config = dict(
    arch='vit',
    model='rotation predictor',
    dataset='stained colorectal tissue patches (NCT-CRC-HE-100K)',
    train_examples=22605,
    image_size=24,
    crop_scale_min=1,
    horizontal_flip=True,
    norm='layernorm',
    norm_position='pre',
    activation='star_relu',
    mlp_ratio=4,
    head_dim=48,
    fused_qkv=True,
    bias='none',
    qk_norm=True,
    layer_scale_init=0.01,
    parallel_block=False,
    inner_norm=False,
    moe='top_k',
    num_experts=64,
    moe_every=2,
    expert_mlp_ratio=0.25,
    experts_per_token=1,
    shared_expert=False,
    patch_size=[2, 2],
    layers=12,
    width=192,
    positions='relative_bias',
    pooling='class_token',
    residual_init='none',
    optimizer='normuon',
    muon_scale='match_rms_adamw',
    lr=0.0018,
    momentum=0.9,
    nesterov=False,
    orthogonalizer='newton_schulz_5',
    adamw_lr_other_params=0.00073,
    ema_decay=0.995,
    steps=16900,
    batch_size=128,
    epochs=95.7,
    lr_schedule='cosine',
    final_lr_fraction=0,
    warmup_steps=840,
    weight_decay=0.1,
    adamw_weight_decay_other_params=0,
)
Rows from block 3 of a small rotation predictor, named by matrix and row number. Rows with one number within an expert belong to one neuron, the router's apart. Each number is 128 + 24 x the weight over its row's rms, rounded and kept within 0 to 255. All counts start at 0. After the name is the row's rms in percent of the matrix's.
Before each expert's rows are labels from the 100 images, of 14976, where the router gives the expert most weight on average: "strongest on" is what is common among them. Only what is clearly more common there than usual is listed. The data: stained colorectal tissue patches (NCT-CRC-HE-100K). In brackets: how many of the 100.
# router: router (model.blocks.3.mlp.router.weight, 64x192, trained with AdamW), inputs 0-191
# up: expert up (model.blocks.3.mlp.up, 64x48x192), inputs 0-191
# down: expert down (model.blocks.3.mlp.down, 64x192x48, transposed), outputs 0-191

# expert 36
strongest on: tissue: tumour epithelium (73)
router.36 093 [134 122 116  97 123 141 160  88 158 120  95 145 156 130 122 115 154  99 177 134 155 170 111 125  91  79  93 110 116  95 158 147 152 102 108 147  86 108 141 114 161 146 144  78  79 139 148 155 120 108 126 140 151 112  98 156  90 108 153 147 116 117 133  98 134 155 168 117 147 111 163  86 123  96  92 149 141 137 117 129 100  67 137 145 102 101 135 118 159 167 126 128 113  93 152 161 133 150 120 104 179 163 130 106 139 110 138 147 111 145 130 140  75 122 111 139  96 167  87 164 143 148 119 116 132 111 128 124 147 136 117 145 141 116 113 132 155 115 121 109 163 137 175 123 139 109  99 162 102 111 148 149 140 156 147 138 117 148  99 131  96 127 138  84 167 151 130 101 132 133  86 116 132 136 131 148 114  80  91  98 104 117 111 127 117  95  88 128 142 122 147 141]
up.0 099 [138 123 143 117 164 134 174 139 147 127 127  93 152 106 156 113 131 173 139 144 142 143 127 100 141 123 141 127 158 123 125 162 155 122 150 188 143 117 107 147 146 135 152 138 102 154 109 108 106 107 110  89  85 159 129 160  97 151 130  99 110 137 136 119 128 174 125 147 125  88 152 133 155 117 113 114 151  82 127 117 157 124 163 129 160 147  94 170 133 133 114 119 118 147 124  94 131 136 108 148 162 136 124 117 141 124 119 137  86 134 107 113 145 116 110 180 138 111 135 124 130  93 144 112 127 129 131 127 168 100 121 144 124 109 170 132 183 142 139 131 119 201 129 145 136 123 168 148 108 120 170  78 151 172 126 131 147  97 109  87 107 103  82 124 164  88 104 141  89 111 110 130 143 112  94 129  92 104  79  66 132  82 162 122 130 148 131 129 114  99 136 141]
down.0 095 [119 127 128 155 145 142 153 128 122 147 143 169 139 129 138 115  92 118 146 104 148 183 134 151 142 120 175 165 123 150 157 114 153 128 141 132 157 125 100 128  99 117 116 144 102 134  77 127 106 191 120 110 128 119  97 115 120 108 148  86 132 145 167 126 114 125 138 103 110 130 110 121  82 156 144 118 111 114  85 123 130  98  91 111 184 167 126 139 106 104 120 135 104 149 112 134  96 141 142 126 152  96 108 129 124 161 120  75 104 143 119  93 122 193 102  95 136 119 106 113 126 128 111 123 132 158  94  93 111 108 122 145 140 135 132 128 151  88 133 151 117 165 148 154  94 125 136 129 117  91 117 146 182 139 104 167 116 117 152 147 149 119 128 121 104  83 152 124  83 193 104 123 137 171 160 174 113 118 127 120 136 140 149 126 140 115 134 133 206 110 138 146]
up.1 107 [105 137 130 104 174 153  85  97 109 139 107 176 128 127 153 128 110 143 114 136 155 121 115 101 114 132 118 123 146 117 108 126 121 109 157  98 128 150 140 142 141 113 130 121 149 123 154 133 100 140 149 140 131  97 105 113 157 135 102 157 129 156 140 110 107 121 142 141 106 189 105  93 140 134 123 152 131  96 155 101 146  80  70 118 115 164 152 130 126 154  95 112 106  64 171 117 148 130 115 128 143 133 148 137 123 143 121 108 131 187 101 147 127 165 126  99 191 139 164 125 116 161 162 162 147  60  66 122 145 135 117 151 143 132 145 136 133 135 125 124 190 115 109 124 130 123  95  91 149 151  89  95 151 117  97 156 133 123 129 163 122 133 168 142 142 149 147 107  96 104 142 113 148  81 115  80 110 128 112 125 125 159 167 121 127 156 119 129 126 127  95 137]
down.1 113 [134 162 165 125  95 128 118 126 155 131 114 129 147 129 118 168 110 115 127 119  89 169 148 117 142 152 104 117 108 126 138 150  97 105 151 143 163  95 125 123 117  96 102 143 170  94 142 109 139  96 164 129  93 131 100 180 103 117 145 125 158  91  80 118 183 147  95 145 107 120 144 120  94 130 132 134 113 141 146 157 142  75 182 165  96 138 101 127 148 146 158  71 108 156 124 111 144 133  99 104 116 146 131 152 136 162 111 129 125 159 133 127  89  87 122 115 154 143 144 139 114  95  94 171 106 122 186 155 146 142 184 148  82 114 136 143 135 114 137 148 147  96 138 144 121 157 100 138 154 112 113 141 133 129 157 103  95 149 102  94 116 131 142 121 139 163 119 147 127 114 128 120 139 107 151 144 122 161 121 126 168 135 121 131 132 120  98 127  69 136 177 104]
up.2 102 [152  81 148 128 107  89 187 104 124 131 109 119 132 131 159 114 138  99 108 133 138 137 118 108 119  97  85  99 127 139 101 110 113 109  92 147 135 118 176 153 108 141 143 105 112 113  98 111 146 143 156 182 122 117 129 111 145 115 167 169 128 132 102  89 158  97 104 133 125  56 111 121 139 161 150 145  95  90 134 143 149 169 113  97 122 154 139 164 113 103 112 134 105 154 115 100 128 139  95 118 126 111  85 108 131 125 189 118 127 132 141 127 141 120 131 132  84 163 172 126 143  91  96 141 144 132 111 107 190 112 103 135 128 115 121 166 148 146 155 131 120 118 148 159 132 142 186 113 120 110 149  92 149 165 113 155 126 129 128 129 103 165 124 111 134 131 159 109 101 116 151  85 117 107 148 154 163 141 126 180 115 112 162 140 113 152 134  96 141 140 155 136]
down.2 103 [130 173 129 103 158  84 110 103 139 145 136 154 160 123  90 108  98 143 131  56 110 147 125 129  97 121 117 147 125  88 135 119 131 143 119 168 111 118 147 140 151 137 133 124 143  92 104 147 112  98 120 140 145 145 147 122 105 115  74 127 118 166 138  86 114 146 102 122 111 123 140 124 132  92 148 154 161 161 104 136 109 135 126 207 109  83  67 136 155 126 143  93 116 140 125 116 122 159 143 104 134 142 134 128 136 151 157 136  83 121 120 120 173 151 148 122 143 109 114 157 131 111 185 118 128 131 107 123 110 101 208 158  85 151 121 144 115 162 129 136 111 119 141 134 139 130 117 116 129 125 107  97 150 128 123 126 113 162 158 125 173 165 141 114 156 131 142  95  77 127 125 130 137 162  98 101  87  82 138 108 149  97 120 155 123 158 113 109 140 148 126 135]

# expert 59
strongest on: tissue: mucus (54); tissue: tumour epithelium (37)
router.59 090 [155 175 124 133 133 122 174 118 111 107 131 131 132 173 112 110 131 102 133  41 108 120 175  97 120  92 112  71 162 122 163 125  95 175 124 165 129 139 134 115  91 145 129 144 123 158 144 133 129 118 181 154 126 130 144 146 132 149 109  88 120 146 122 109 116 126 106 138 166 133 145 138 113 143 142 134 123 112 110 129  96 143 108 153 136 127  66 125 147 170 134 123 106 150  96 143  93 127  94 133 128 132 117 101 127  92 141 122 105  73 121 123  79  89 144 127 101 128 115 122 114 139 131  89  65 116 105 139 149 107 175 134 130 183 128 141 138 120 129 107 118 126 125 125 111 122  90 126 114 105 177 139 170 152 104 118 130 144 148 161 140 122 160 139 141 108 154 116 117 128  92 128 116 133 117 141 152 128  97 134 168 107 118 158 114 155  88 133 175 140 145  92]
up.0 092 [123 121 155 144 106 121 171  69 126 136 131 160 107 121 191 131 116 114  95 158 103 149 102 142 144 124  68 141 134 127  86 114 100 106 122 159 110 166 131 115 160 124 154 188 146 120 133 145 125 133 130 187 145 102 126 134 118  65 147 112 131  84 120 150 115 157 134 120 124 161 114 113 180  92 145 147 141 153 126 122  94  53 121 102 101 145 119 105 128 165 117 131 147 115 134  88  97 126 120 123 115 136  94 119 124 115 122 119 129  58 104 118 144 119 119 157 145 164 147  99 110 146 142 137 151 125 105 134 133 134 128 149 125 125 143 112 141 140 176 150 117  98 134 149 109 137 150 110 170 108 106 140 132 136 108 101 145 107 128 121 132 152  98 133 136 104 165 122 124 110  97 135 195 116 126 147 126 133  87 124 148 135 139  89 177 129 133 130 107 147 167 144]
down.0 095 [124 101 117 173 111 173  98 140 152  98  85 107  97 109 138  72 103 151 133 148 137 172 137 136 144 191 124 130 106 101 113 154 163 128 139 115  69 146 155 139 128 102 118  82 120 159 179 166 129 119 103 164 149 126 104 118 155 149  97 163 133 133  98 124 145 130 147 117 102 114 113 157 136 145  96 135 125 149 140 131 123 113 135 154 131 122 126 125 112 144  99 146 199 137 145  89 138 147 111 144 135 151 116 134  87 106  97 132  68 121 147 123 110 116 110 115  99 118 106 145 141  84 104  91 148  96  99 130 130 131 124 128 103 137 144 148 127  85 133 197 170 101 122 114 117 140 137 132 118  99 137 129 124 117 101 110 166 150 125 116 143  78 134 130 162 149 109 163 122 122 145 111 105 157 132 128 152 141 116 150 134 125  99 124 153 157 136 107  84 170 145 137]
up.1 103 [131 160 141 111 144  87 137 138 144 130 121 103 122 167 151 129 119 118 125 123 123 129 134  98 123 134 124 123 125 102 151 136 124 130 138 155 107 178 118 167 135 135 103  89 125 158 111  91 121 201 107 125 115 118 115 107 104 148 134  65 110 110 145 155 107 137 151 142 162 150  88 152 110 104 117 125 107 142 133 133 156 143  78 142  69  64 153 154 105 118 141  93 128 144 124 168 159 128 122  83 127  96 121 145 140 132  97 133 120 124 126 115 129 118 152  95 133 104 194  74 130 165  89 122 134 103 147 123 164 139 130 142 139 129 148 100 127  91  93 115  92  99 165 130  94 181  97 108 127 134 156 126 120 157 154 138 162 111 146 163 143 148 151 144 185 118 127 131 112 121 129 124 119  97 112 102 150 146 108 166 163 161 106 113 161 151 126 133 127 147 109 128]
down.1 098 [109 116 147 128 128 143 150  96 135 144 130 159 119 121 144  87 171 159 111 125 130  87 126 128 141  86 126 154 103 103 119 124 128 155 156 130 102 135 133 125 132 156 138 129 133 103 113 127  80 119 134 187 113 104  74 131  56 119 174 137  98  92 138 153 101 136  95 117 109 119 119 128  96 141 131 142 148  83 121 186  92 156 114 131 142 154 133 155 102  99 121 162 148 130 142  84 143 128 151 138 130 127 128  94  65 112 157  84 113 130 127 131 124 114 118  98 136 147 112 162 143 165 122 123 184 139 181 113 144 130 166 136 132 120 105 115 143 129 124 124 166 111 152 164 149 120 148 127  93  95 119 117 122  97  91 121 152 137 127 157 134 147 217 155  87 117 106 147 135 102 137 113 110  91 160 120  86 125 144 130 120 128 112 154 126 123 133 119 138 144 117 128]
up.2 105 [106 153 129 126 124 106 144 110 142 147  79 193 109 140  99 106 141 125  92 113 167 105 130 123 127 181 136 122 131 146 115 134 149 133 145 141 161 128 127 119 155 147 113 113  98 149  99 115  93 154 110 163 119 146 121 136 175 129 145 142 112 114 160 105 111 138 139 144 135 115 123 147 144  96 143 162 116 112 155  87 145  92 152 134 119 139  84 145 150 113 139 127 135 154 142 148 139 110 131 135 105 127 172 139 100 117 149 126 159  59 171 123  96 136 159 118 154 113 139  92 128 116 182 119 115 106 121 120 115 143 134 126 157 130 184 126 115 113 145  97  71 107 125 120  88 101 143 134 176 101 144 142 113 130  87 142 128 119 152 155 168 143 150 123 161 135  92 138 108 143 131 109 137 139 120 119  97 130  71  92 131 183 116  75 129 111 137  80 127  97 126  75]
down.2 108 [ 97 143 143 121 114 140  94 134 129 134  71 115 142 125 147 113 148 129 129 133  90 146 139 134 127 135 161 117 157 114 106  89 156 124 120 150  83 101 155 183 158 114  98 103 147 113 119 118 113 164 112 112 149 158 129 128 138 121  89 113 138  94 137 180 136 135 138 186 141 136 108 139 124 142 183 121 120 150 132 103 119 146 143 148 164 146  92 181 134 151 121 107 106  78 137 152 138  96 126  94 137 167 119 153 142 141 135 105 110 120 170 159 140 170 134 124 132 120 125 117 136 149 150 142 147 145 130 127 100 169 118 121 136 112 115 186 120  92 127  69 159 150 129 103 173 137 118 149 140 113 135 176 153 134 124 135  60 103 164  92 132 150 125 112  92  88 127 128 128 182 111 138 127 121 140  99 157 131 151 110 126 116 132  74 159 107 144 155 126 113 111 142]

# expert 15
strongest on: tissue: normal colon mucosa (64)
router.15 094 [166  93 127  89 103 135 149 144 126 107 150 108 147 136 106 126  90 120 124 106 132 119 113 175 112 126 113  95 131 116 142 179 125 109 133 147 133 146 129  91 171 133 105 114 108 144 184 130 112 104 128 152 114 157 140  98 144 139 121 172 138 138 155 119 138 140 137 136 107  91 150 112 155 143 146 165 102 156 136 161 111 115 129 139  98 125 126  92 158 130 167 123 111 124 108 144 167 117 128 152 124 147 123 130 138 120 144 111 104 152 120 124 112 101 127 147  99 111 182 150 105 113 129 156 121 115  82 148 110 132 177 198 130 138 124 112 108  95 152 108 132 165 140  43 109  76 120 172 132 113 120 118 150 159 126 164 139 151  99 104 133 126 105 123 125 138 119 142 128 121 132 119 151 176 110 154 108 129 106 111 208 127  80 145 111 132  96  94 116 108 153 110]
up.0 146 [143  96 122  96 152  95 113 136  95 106 116 151 142  97 118 147 119 141 119 107 165 105 118 137 149 128 145 139 127 158 155 123 143 100 134 103 107 134 139 119  96  91 117 136  80 142 169 120 129 161 131 114 117 170 143 143 178 137 117 157 103 106 127 149 159 117  89 131 131 136  98 126 147 150 159 106 121 144 176 145 119 173 101  95 104 136  94 148  83 130 125 156 134 169 102 166 104 144 142 122 108 114  91 151 126 134 136 120 133 126 121 144 103 146 126 174 152  98 178 107 139 127 137 137 126 150  63 111 122 113 120 186 120 126 180 123  75 126  67 143 127 136 113 155  82 125 134 118 143 146 114 138 146 139 153 123  91 105 114 177 115 127 116 140 115 121 146 156 112 101 125 129 163 120 122 130 125 133 106 102 214 109  99 118 180 139 137 125 102 110 129 117]
down.0 121 [179 138 131 143 127 170  90 147  85 137 146 104 119 127 128 136  99 152  94 141 130 116 167 150 119 109 126 126 126 176 151  94  88 127 117 114  79 140 141 172 117 156 121  95 108 145  94 132 172 123 148 146 126 112 122  98  90 126 110 118 152  86 101 153 150  79  93 117 140 164 108 159 150 122 180 162 132 172 128 111 155 147 145 110 140  75 121 155 149 130 114 114 142 121 144 120 117 130 159 150  99 120 136 178 117 154 152  90 133 141 169 113 120  96 119 148 105 126 144 141  82 141 108 140 109 140 141 145 136 111 126  94 139 187 137 139 124 114  77 154  96 118 139 132 127 178 124 146 139 123 127 166 124 107  79 145 121 195 125 171 156 139 157 132 115 132 115 136 136 115 122 109 129  93 142 154 139 152 128 149 134 122 122  82 133 115 148 172 106 129 140 124]
up.1 108 [118 119 154 106 143 121 130 110 132 155 105 150 121 117  85 132 131 159 129 109 131 143 115 137 119 149 138 152 118 173 121 132 172 117 147 125 125 143 139 132 153 112 115 156  91 115 119  75  95 127  91 147 134 150 123 118 123 128 142 140 106 107 109 101 161 112 155 129 150 146 140 121 169 114 171 145 185  90 150 160 166 126  81 147 118 151 146  98  76 144  96 136 113 108 115 142 128 161 151 104 147  98 131 114 134 137  96 135 118 141 106 178 179 109 137 186 152 111 125 105 127 106 168 128  87 140  92 117 174 124 117 123 136  99 131 107 156 150 128 106 115  94 151 119  98 136 104 107 126 103 136 114 167 137 161 157 133 102 110 114 195 136 138 159 137 126  95 131  62 128 130  98 137 130 113 107 168 125 107  98 114 175  93 159 162 130 118 129  97 160 107 142]
down.1 106 [128 158 139 132 148 114 152 126 156  88 106 153 142 117  89 147  57 149  87 142 154  87 144  90 162 110 154 135 171 130 119 164  98 127 149 187 135  95 126  92 113 155 111 109 161 133 100 147 129 147 105 127  94 138 135 145 156 137 153 146 114 113 126 143 159 165 118 177 162 123 113 139  99 109 157 124 143 111 146 133  95  88 118 115 120 107 132 149 142 136 115 120 116 113  97 159 174 123 126 129 108 134 180 137 132  66 125  99 155 140 123 117  92 111 114 160 130 114 130 144  99 105 138 157 123 158 156 108 147 103 134 161 135  87 138 108 119 110 120 106 109 148 115 137 119 164 150 146 121 161 165 136 140 150 117 168 129 105 126 161 142 145 107 135 123 148  67 169 153 173 109 103 112 149 159 122 116 130 145 120 158 106 151 105 153 139 171  95 126 105 142 145]
up.2 109 [144 150  96 134 107 152 101  41 134 136 114  75 156 136 135 125 132 114 138 158 120 141 137 135  92 135 105 141 139 134 148 130 147 120 147 162 137 108 152 177 184 124 166 155 118 139 129 133 131 169 122 102 118 124 128 107  99  94 187 122 114 118 149  85 136 118 131 158 119 128 140 134 164 122 112 135 145 139 105  54 126 105 105 125 120 105 128 198 143 115  99 116  98 130 137 149 192 114 150 127 134 114  73 124 128 125 166 117 116 104 129 131 117 140 126 190 106  99  97 147 121 127 108 130 103  65 178 111  62 123 158 118 134 117 120 109 165 137 153 116 128 114 148 140 122 121 134 138 146 121 130 132 106 131 115 184 128 117 156 140 158 144 115 121 169 170 157 114 127 139 118 138 113 125  96 119 132 104 131 103 105 152 112 124 112 117 130 132 140 116 114 137]
down.2 092 [167 121 123  93  97 101 124 140  72  96 130 124 124 151 156 113 147 152 130 115  95 138 147  99 140 122 118 166  96 117 161  88 140 113  95 125 150 156 156 147  98  93 116 100 155 137 162 111 136  93 137 148 107 109 134 120 143 143  97  85 123 107  97 132  97 143 146 126 140 119 111 160 127 122 104 149  91 134 109 133 108 141 117  86 100  88 115 130 120 148 144 120 114 170 105 169 156 125 112 135 116  66  89 152 103 144 130 121  95 139  89 129 114 137 119 121  95 122 134 138 155  99 118 128 107 181 145 101 113 141  87 137 144 132 134 111 139  92 162 137 100 150 121 130 121 144 152 152 123  93 115 125 108 121 118 120 167 115 108 180  86 146 135 161 153 126 116 116 119 151  96  97 208 144 169 142 126 145 114 184  89 120 127 120  87 113 122  95 145  94 108 130]

# expert 4
strongest on: tissue: mucus (67)
router.4 096 [124 123  89 102 135 120 139 100 156 105 142 112 126 150 149 119  92 138 178  99 143 117 129 135 122 125 173 121 119 128 103 134 134  93 153 172 155 136 112  93 119 158 108 111 112 131 143 106 134 147 119 105 170 113 106 151 119 150  79 145 135 132 157 124 127 131 118  62 147 122 143  86 107  95  72 117  95 122 146 152  79 119 110 163 146 126  98 137 111 134 140 151  93 101  75 157 178 130 103 131 117 142 138 134 120 126 114 133 121 135 124 105 112 141 130 152 114 100 106 101  95 112 136  89  92 127 111 168  97 128 163 102 103 105 129 127 122  90 112  89  96 117 118 111 122 123  84 189 171  97 137 143 144 149 152 108 134 141 120  95 138 138 118 112 111 143 134 104 145 172 114 176 144 146  95  90 108 167  93 119 174 119 125 182 103 121 108 132 134 107 132 118]
up.0 111 [123 134 163 147 166 117 144 119 109 139 133 146 103 155 132 172 153 142 135 118 123 118  76 129 164 151 113 164 158 124 127 126 127 158  70 103  89 144 138 155 122  98 132 115 130 115 118 129 104 119 151 167 132 101 120 141 117 102 121  95 141  90 104 132  95 180 133 120 133 124 117 129 164 139 151  97 137 139 126 158 142 161 135 121 135 191 187 133 120 117 130 100 139 105 116 134  89  84  90 134 139 107 116 120 145 159 111 153 116 114  93 163 171 127 164 133 200  97 123 181 154 137 131 155  89 144 104 136 124 124 103 123 132 115 156 147 137 155 111 109 113 129 105  92 145 116 125 158 141 120 126 101 169 125  88 136 114  94 116  89 125 141 117 154 131  98 119 171 139 110 143 137 152 122 127 104 154 114 137 148 123 119 117 146  67  95  98 164 137 113 148  73]
down.0 110 [ 94  95 115 100 106  88 130 118 190  81 134 123 158 158 146 127 116 168 146 135 140 134 108 104 149 160 152 180  98 149 155 113 117 114 117 161 151 176 107 140 157 113  86 104 129 177 150 145 130 132 149 168 147 149 142 122  97 143 131 128 182 134 151  98 122 147 132 128  75 112 120 120 110 134 125 115 176 134 119 124 141 141  99 135 122 134  90 113  87 145 103 194 110 134 149 134 102 133 131 129 188 152  85 137 139 107 129 126  96 139 150  99 112 152 114 134 163 141  97 125  99 147 133  96 161 121 116 132 137  96 159 124 175 104 147 126 147 140 116 101  97 134  81 125  86 118 127 125 151  98 144 139 144  95 122 116  96 131 137 145 113 143 120 150 138 112 132 113  84 114 163 136 110 155 159 106 107 154  94 121 129 136 113 138 153  92 113 156 136 111 153 168]
up.1 102 [133 157  78  82 149 140 133 151 136 145  56 112 112 113 114 122 144 160 103 133 181 136 136 119 100  93 123  86 148 140 109 119 138 139 154 134 141 103 134  88 124 144 127 130 126 132 112 107 153 133 113 110 146 169 118 130 120 125 112 153 143 123 105 166 131 115  95 149 142  92 108 141 146 120 139 118 166 162 112  89 156 141 164 123 129 138 116 193 152  69 175 150 132 130 127 173 116 110 120  93 124 127 141 124 140 151 164 136 130 124 130 145 104 128 127 121 139 131  86 136 126 127 132 120 140 191 154 118  81 139 140 126 114 146 110  78 128 128  73  72 148 150 130 129 112 142 143 135 132 122 157 128 146 104 157 155 101 142 142 150 129 144 158 143 113  75  92 177 154 143 110 157 136 116  98 129 113 100 156 102 138 134 156 123  90  87 105 127  71 126 108 139]
down.1 103 [112 145 162  93 153 173 148 113  70 160 131 164 127 136 111 142 155 132 157 152 155 138 151 132 105 129 134 173 122 122 101 131 161 127 105 126 156 118 116 113 123 101 132 133 129 138 149 119 126 139 165  89 113 138 142 140  90 127 145 107 128 129 168 174 106 117 164 152 149 167 140 159 149 135 139 138 168 136 149 140  94 138 125 114 120 100 185 168 131 138 128  98 136 137 132 128 148 128 106 130 122 137 162 144 187 133 109  99 141  69 169  97 119 121 133  89 195  80 138 126 116 141 117 128 144 172 124 128  99 105 143 143  94 164 144 138 117 152 116 127 103  83 145  87 127 113 124 128 144 105  89 131 177 125 164 161 100 128 125 131 135 148 160 145 104 132 114 105 157 135 110  82 114  76 165 127 141 152 113 141 155 136 129 130 108 135 164 142 149  99 107  90]
up.2 092 [112 137 140 170 117 149 124 143 102 128 116 190 141 140 126 142 127 124 158 145 107 142 121 135 123 129 103 129 111 128 105 108 133 107 151 160 107 166  78 171 164 134  84 171 119  98 146 158 108 167 127 154 127 160 118 115 102  91 111 152 131  89 152 118 142 104 133 129 120 135 109 140 137 146 107 131  86 146 113  83 128 132 101 110 130 138 179 129 102  53 116 113 126  56 135  95 111 124 127 155 142 136  55 137 122  99  98 100  89 121 137 128 189 131 182 128 139 142 145 139 116 142 147 162 119 105 131 111 129 135 141 143 153 142 119 144 168 129  92 177 133 108 144 136  94 109 162 118 138 139  91 104 128  93 104 103 123 161 144 128 145 125 143 117 148 172 137 127  91 133 145 135 130 123 142 124 141 104 136 129 106 151 131 101 126  98 143 149  76 141 119 163]
down.2 096 [130 125 117 132 114 121 109 172 122  65 142 113 114 142 121 124 110 140 114 136 115 130 134 162 132 172  87 139 106 126 116 118 110  79 119 123 127 201 140 159 138 112 160 112 100 129 165 145 122  89  95 108 141 151 162 134 152 125 148 119 149 148 122 126 140  94  95 110 114 148 154 120 163 150 109  81 130 131  77 116 123 152 115 110 131 185 147 141 105 117 158 143 162 105 104 102 136 148 127 159 136 115 142 127 156 132 113 147 112 137 109 146  97 121 152 144 126 194 131 131 131 138 104 167 141 172 115 153 160 157 122 131 140 115 148 120 131  67 107 144 116 150 144 136 153 107 122 140  99 128 117 100  88 120 129 137 163 123  87 139  79 123 129 181 130 145 136 177 116 106 160  81 113 150 110 131  78 113 142 145 114 136 158 134 122 113  88  99  66 111 121 116]