Rows from expert 45 of block 9, named by matrix and row number. Rows with one number belong to one neuron. Each number is 128 + 32 x the weight over its row's rms, rounded and kept within 0 to 255. All counts start at 0. Numbers have three digits each. After the name is the row's rms in percent of the matrix's.
# up: expert up (model.blocks.9.mlp.up, 64x48x192), inputs 96-191
# down: expert down (model.blocks.9.mlp.down, 64x192x48, transposed), outputs 96-191
up.27 084:195150126123111120111129142108144148170093127118138119112140103083127117096126132129123095121152087093093150118137126141066135156097167134072170091134142130058130126160075154159140123145080131111098121121094106086121155129124154166125113163115135119108113157152131053125137136152156129154
up.28 104:100106169141085144093111157099100144108134091143075118174130118158132137060124105125097065120135109145154194153196158122123146114099107094096078187183112122196105118142157097166116162126178156112113137098166160159105130133080125108076108079140166135098128084154158168148163126144134130134
up.29 089:128120142118164139147125088127150128150113160163091148149183107096077066122120147113143060138119146156156081176066157101114062139141070143154120111139089109108134154129145101101190094150108100120127109130093137147109083117110131070125118139217165102199136128170105116162120139127167157170
up.30 084:089089098154083101124169115121177152138113122092075140169139178152143088083134098103117208132077106088160152118188143144093149116160125061111180128048136156107119132101079125088118136094109100109139211169110090123112173142153163116126160134140145135108130118125107123108134179112088070149
up.31 096:095169066099134167143157098178150145144096131143127130141122124136140121193133116104118095103131109160165135145167101138113126152121093132134130125157144081172182073136098123062151069125109136084152162135146105093145202149162127140135128142094091121116161088139098064142113176184111149094
up.32 079:122162189103118114169151117139073145105172156129153176140194082102107145151102170083162149111155105150120118147120130134164127161174127142132135112073081138046098136146161181126148091190094144109126126098130108161133107144139100108152082082139075180091161142132106161089176168153114174166
up.33 104:108156110169132119119084123139116164103130105156097142174209145095101179112109064139121132153149164094154184133113128149154150171213059154142145164123148133166136126086116132095098158113101099108145117108097096137125079112112125068156115128119181157122135107102178131126124181212117152137
up.34 116:127118030166163160092100085110079094151160149141179146082155144100139109157111126169113153121086112135116119174160142130168157136159133077110116150139173143146085076114169092159055196124140097091203109155054137145154115159155044105137137152174140134128145093107172101151140175061086126148
up.35 091:111141119121081103140140138141175120122179169151150092170095150108190160114152083098152173165103138100092134152098128116154169156103136098128134058116154171151140143132198117120125104122128145149143144096140128142094086120051166168123142191115118133132113133123168151171098166133085124086
up.36 084:086138115094157145153117130176083109165092143150181133180119156078098124072133163116173087136100195118101132089087149078150104119103153174165135065109123110083105103123120122110093119141066139146069211090150140125131137110130116177113157140226154126120158194112114108114062173167125141159
up.37 116:081165088173107182115069123123125166141138163143135100114089134113129156150121191136089114125136153139108138139115159162141132150136080140132150140134097066175147151140125152108096153169120102131153175111139105151090143111173086136214111118139193144104120120107186122090135066132162132102
up.38 105:134141106167140134114147143103115128097138108132101156078162087183114105134094161143148167142169066172132115109086117145129089150202164037127111077110141099197113071123053139192101098110123091094106128210093104166122158140175111133131164099172143144173129108128145135133118178125158122136
up.39 113:096083130117125177126089137084130165164044121140118154142157198150115143170115100139193140132130160104139167126156147120141153085135116173119108130182077124177166096118128099137113051111117109127129186151121188157122158085113114052138114094170163115123129121133148155086152113180060154106
up.40 111:114136098130108088135120165076120197136102105102088115127138099157131111145120088184130136146174161161141060128158171149109104169082154082109115140121112079110145069123116109143089102146103105116152127119074092117121146148140141176119163129122146126094130135141118108112110123144175114170
up.41 106:128189112137153058054114123133166140168101059186103104176123169134131132109099119128098134155152104149124163174145171165084140097098126145113172171136132117160123182086085135167136103139134185166118180211104061135151172087132155085095121139134162131110115064071199163144150100180153135124
down.27 101:106113082102180147155153134124182102182056112199119125119120188087101153087109062148169129095116108148126129122138172120070086068114135152126145081153154123115108076127140103076143098054080131182147160108074094129096143174153063105157113076133126100156166140101137096174129174201152155097
down.28 106:126136100177143121094126142103099130172123148119145171116122136141129072088145147133046126136122139114222176143135173093113157141152165192145139095102144131160135107115082151102143114122062094108096144144113075117159119123124126140159065089106103146083120101122034154129211073155147121087
down.29 112:118151129164053070129100112131194192124135161113126134118150160132153134074105093109097140209148130105125087093089138136142162233105191060119178131151144152153172126132091142147080133084117173133066176155114123089107109095122142158122111159167149079144071092119095167101096083108166119149
down.30 105:087098150134129120158144138118129143140139116062109186145074085097173138175122100094174110124123109167089086196129198159091115100102124148145110151118078097145180109134105109096151125090118061162106130166125149106121150112107201077125156138162119019113138092110153095135157150110089110077
down.31 094:145082098105137127149123090129067153140131135113091142125147169090169112120138130115097105114117170013050111130173142132099139116168125167102137127158125095074135110108153169102146138096168100101061147167151096121141134184147068192144159146139092124077089103126096111106140104129109157135
down.32 089:187167114124112070065104163121131111146153124154170182072085105091106122124146089089121145133088121137139117135076121086147085156163100160140090126119137149103121152191109131101134132103114163129073151092123105108037112111081065136172099132112182121150177072146099184192081139152126108195
down.33 108:063090133147100118097168168057148160107118133105133103124172136141159109180169111122147144132155158103139116127085100112099126117113136143108096124147111157132078169160130169100135191167101189129083053182163106103097111155120147126165140113144131131158023116153107120141149177104168135135
down.34 107:143078200116167099174079134101190136176162102172133072199150125116122143083138153135111100183110180188115113148170172131101102116171107125113107124130141157136108163117150151105134101097169124180187100065144152092079144126166153144150111093133146130084102125146078127116161183144131133116
down.35 112:122098105106161212104117134122109176091152148138104149155090103076151086176122121097149158078177152129187106109101139100149092134092120193145106121080115103100107118095153126141127160123124075146121166101165092085099179133143128110080100053096136088157122158137117102161161136148107133081
down.36 096:115113085169141130079163116086103150125088178160110108110119103230178170107136078169126186148138148127077128143150129147113117094106098170188125113116112143132136199078053101125074120107197164076163103080154162102182120116079193155084127083139120093103147087158104117096101104120159129154
down.37 094:116103128090158137132128150136159118104142136141131140109228093113157151158151181148129091169148201163148079164117088125099087110255118140132098161119133108136126144113165217149163127128140152066130132123106152162106187093100115145103125120131128089110149114093129198162084135155140134102
down.38 106:139098145136083097178118115151138136185139098125132150166080148141127138131144166158121163159137194159084109139179154053121096117077128178105087128089142172098189111129121077154089132175135096195125135110152149084145097061183148212097117156105123098116096147095150177013102091107149084158
down.39 105:180132183133116117158099091119186116120118140070120095102120127145162112124104120141145078210145059144127164163140127061106110131159134146057109096135157118198128124118132153131125096105108129108135077147124148138155202169127082126099149078097176112172104114114129202129138121115141157127
down.40 096:127061135100090133120112122090078168138165130132164102093088141157102198138139126137121153126099118163124124165144086170135119183087139127129122084160148147159121111116114108059098103115065086104114124135185161085111152119121109083063155182121140076134075119124135037117102108140113129162
down.41 096:147148119149108148129167116105066079159092136102146130159075121107125192122187155131113139160123148153171111122093152138144074123100186101144117174178073094141111125087149139146191139112124126100094112110105222104118095116137133169095178091122124144182079120164125159172095118100113122112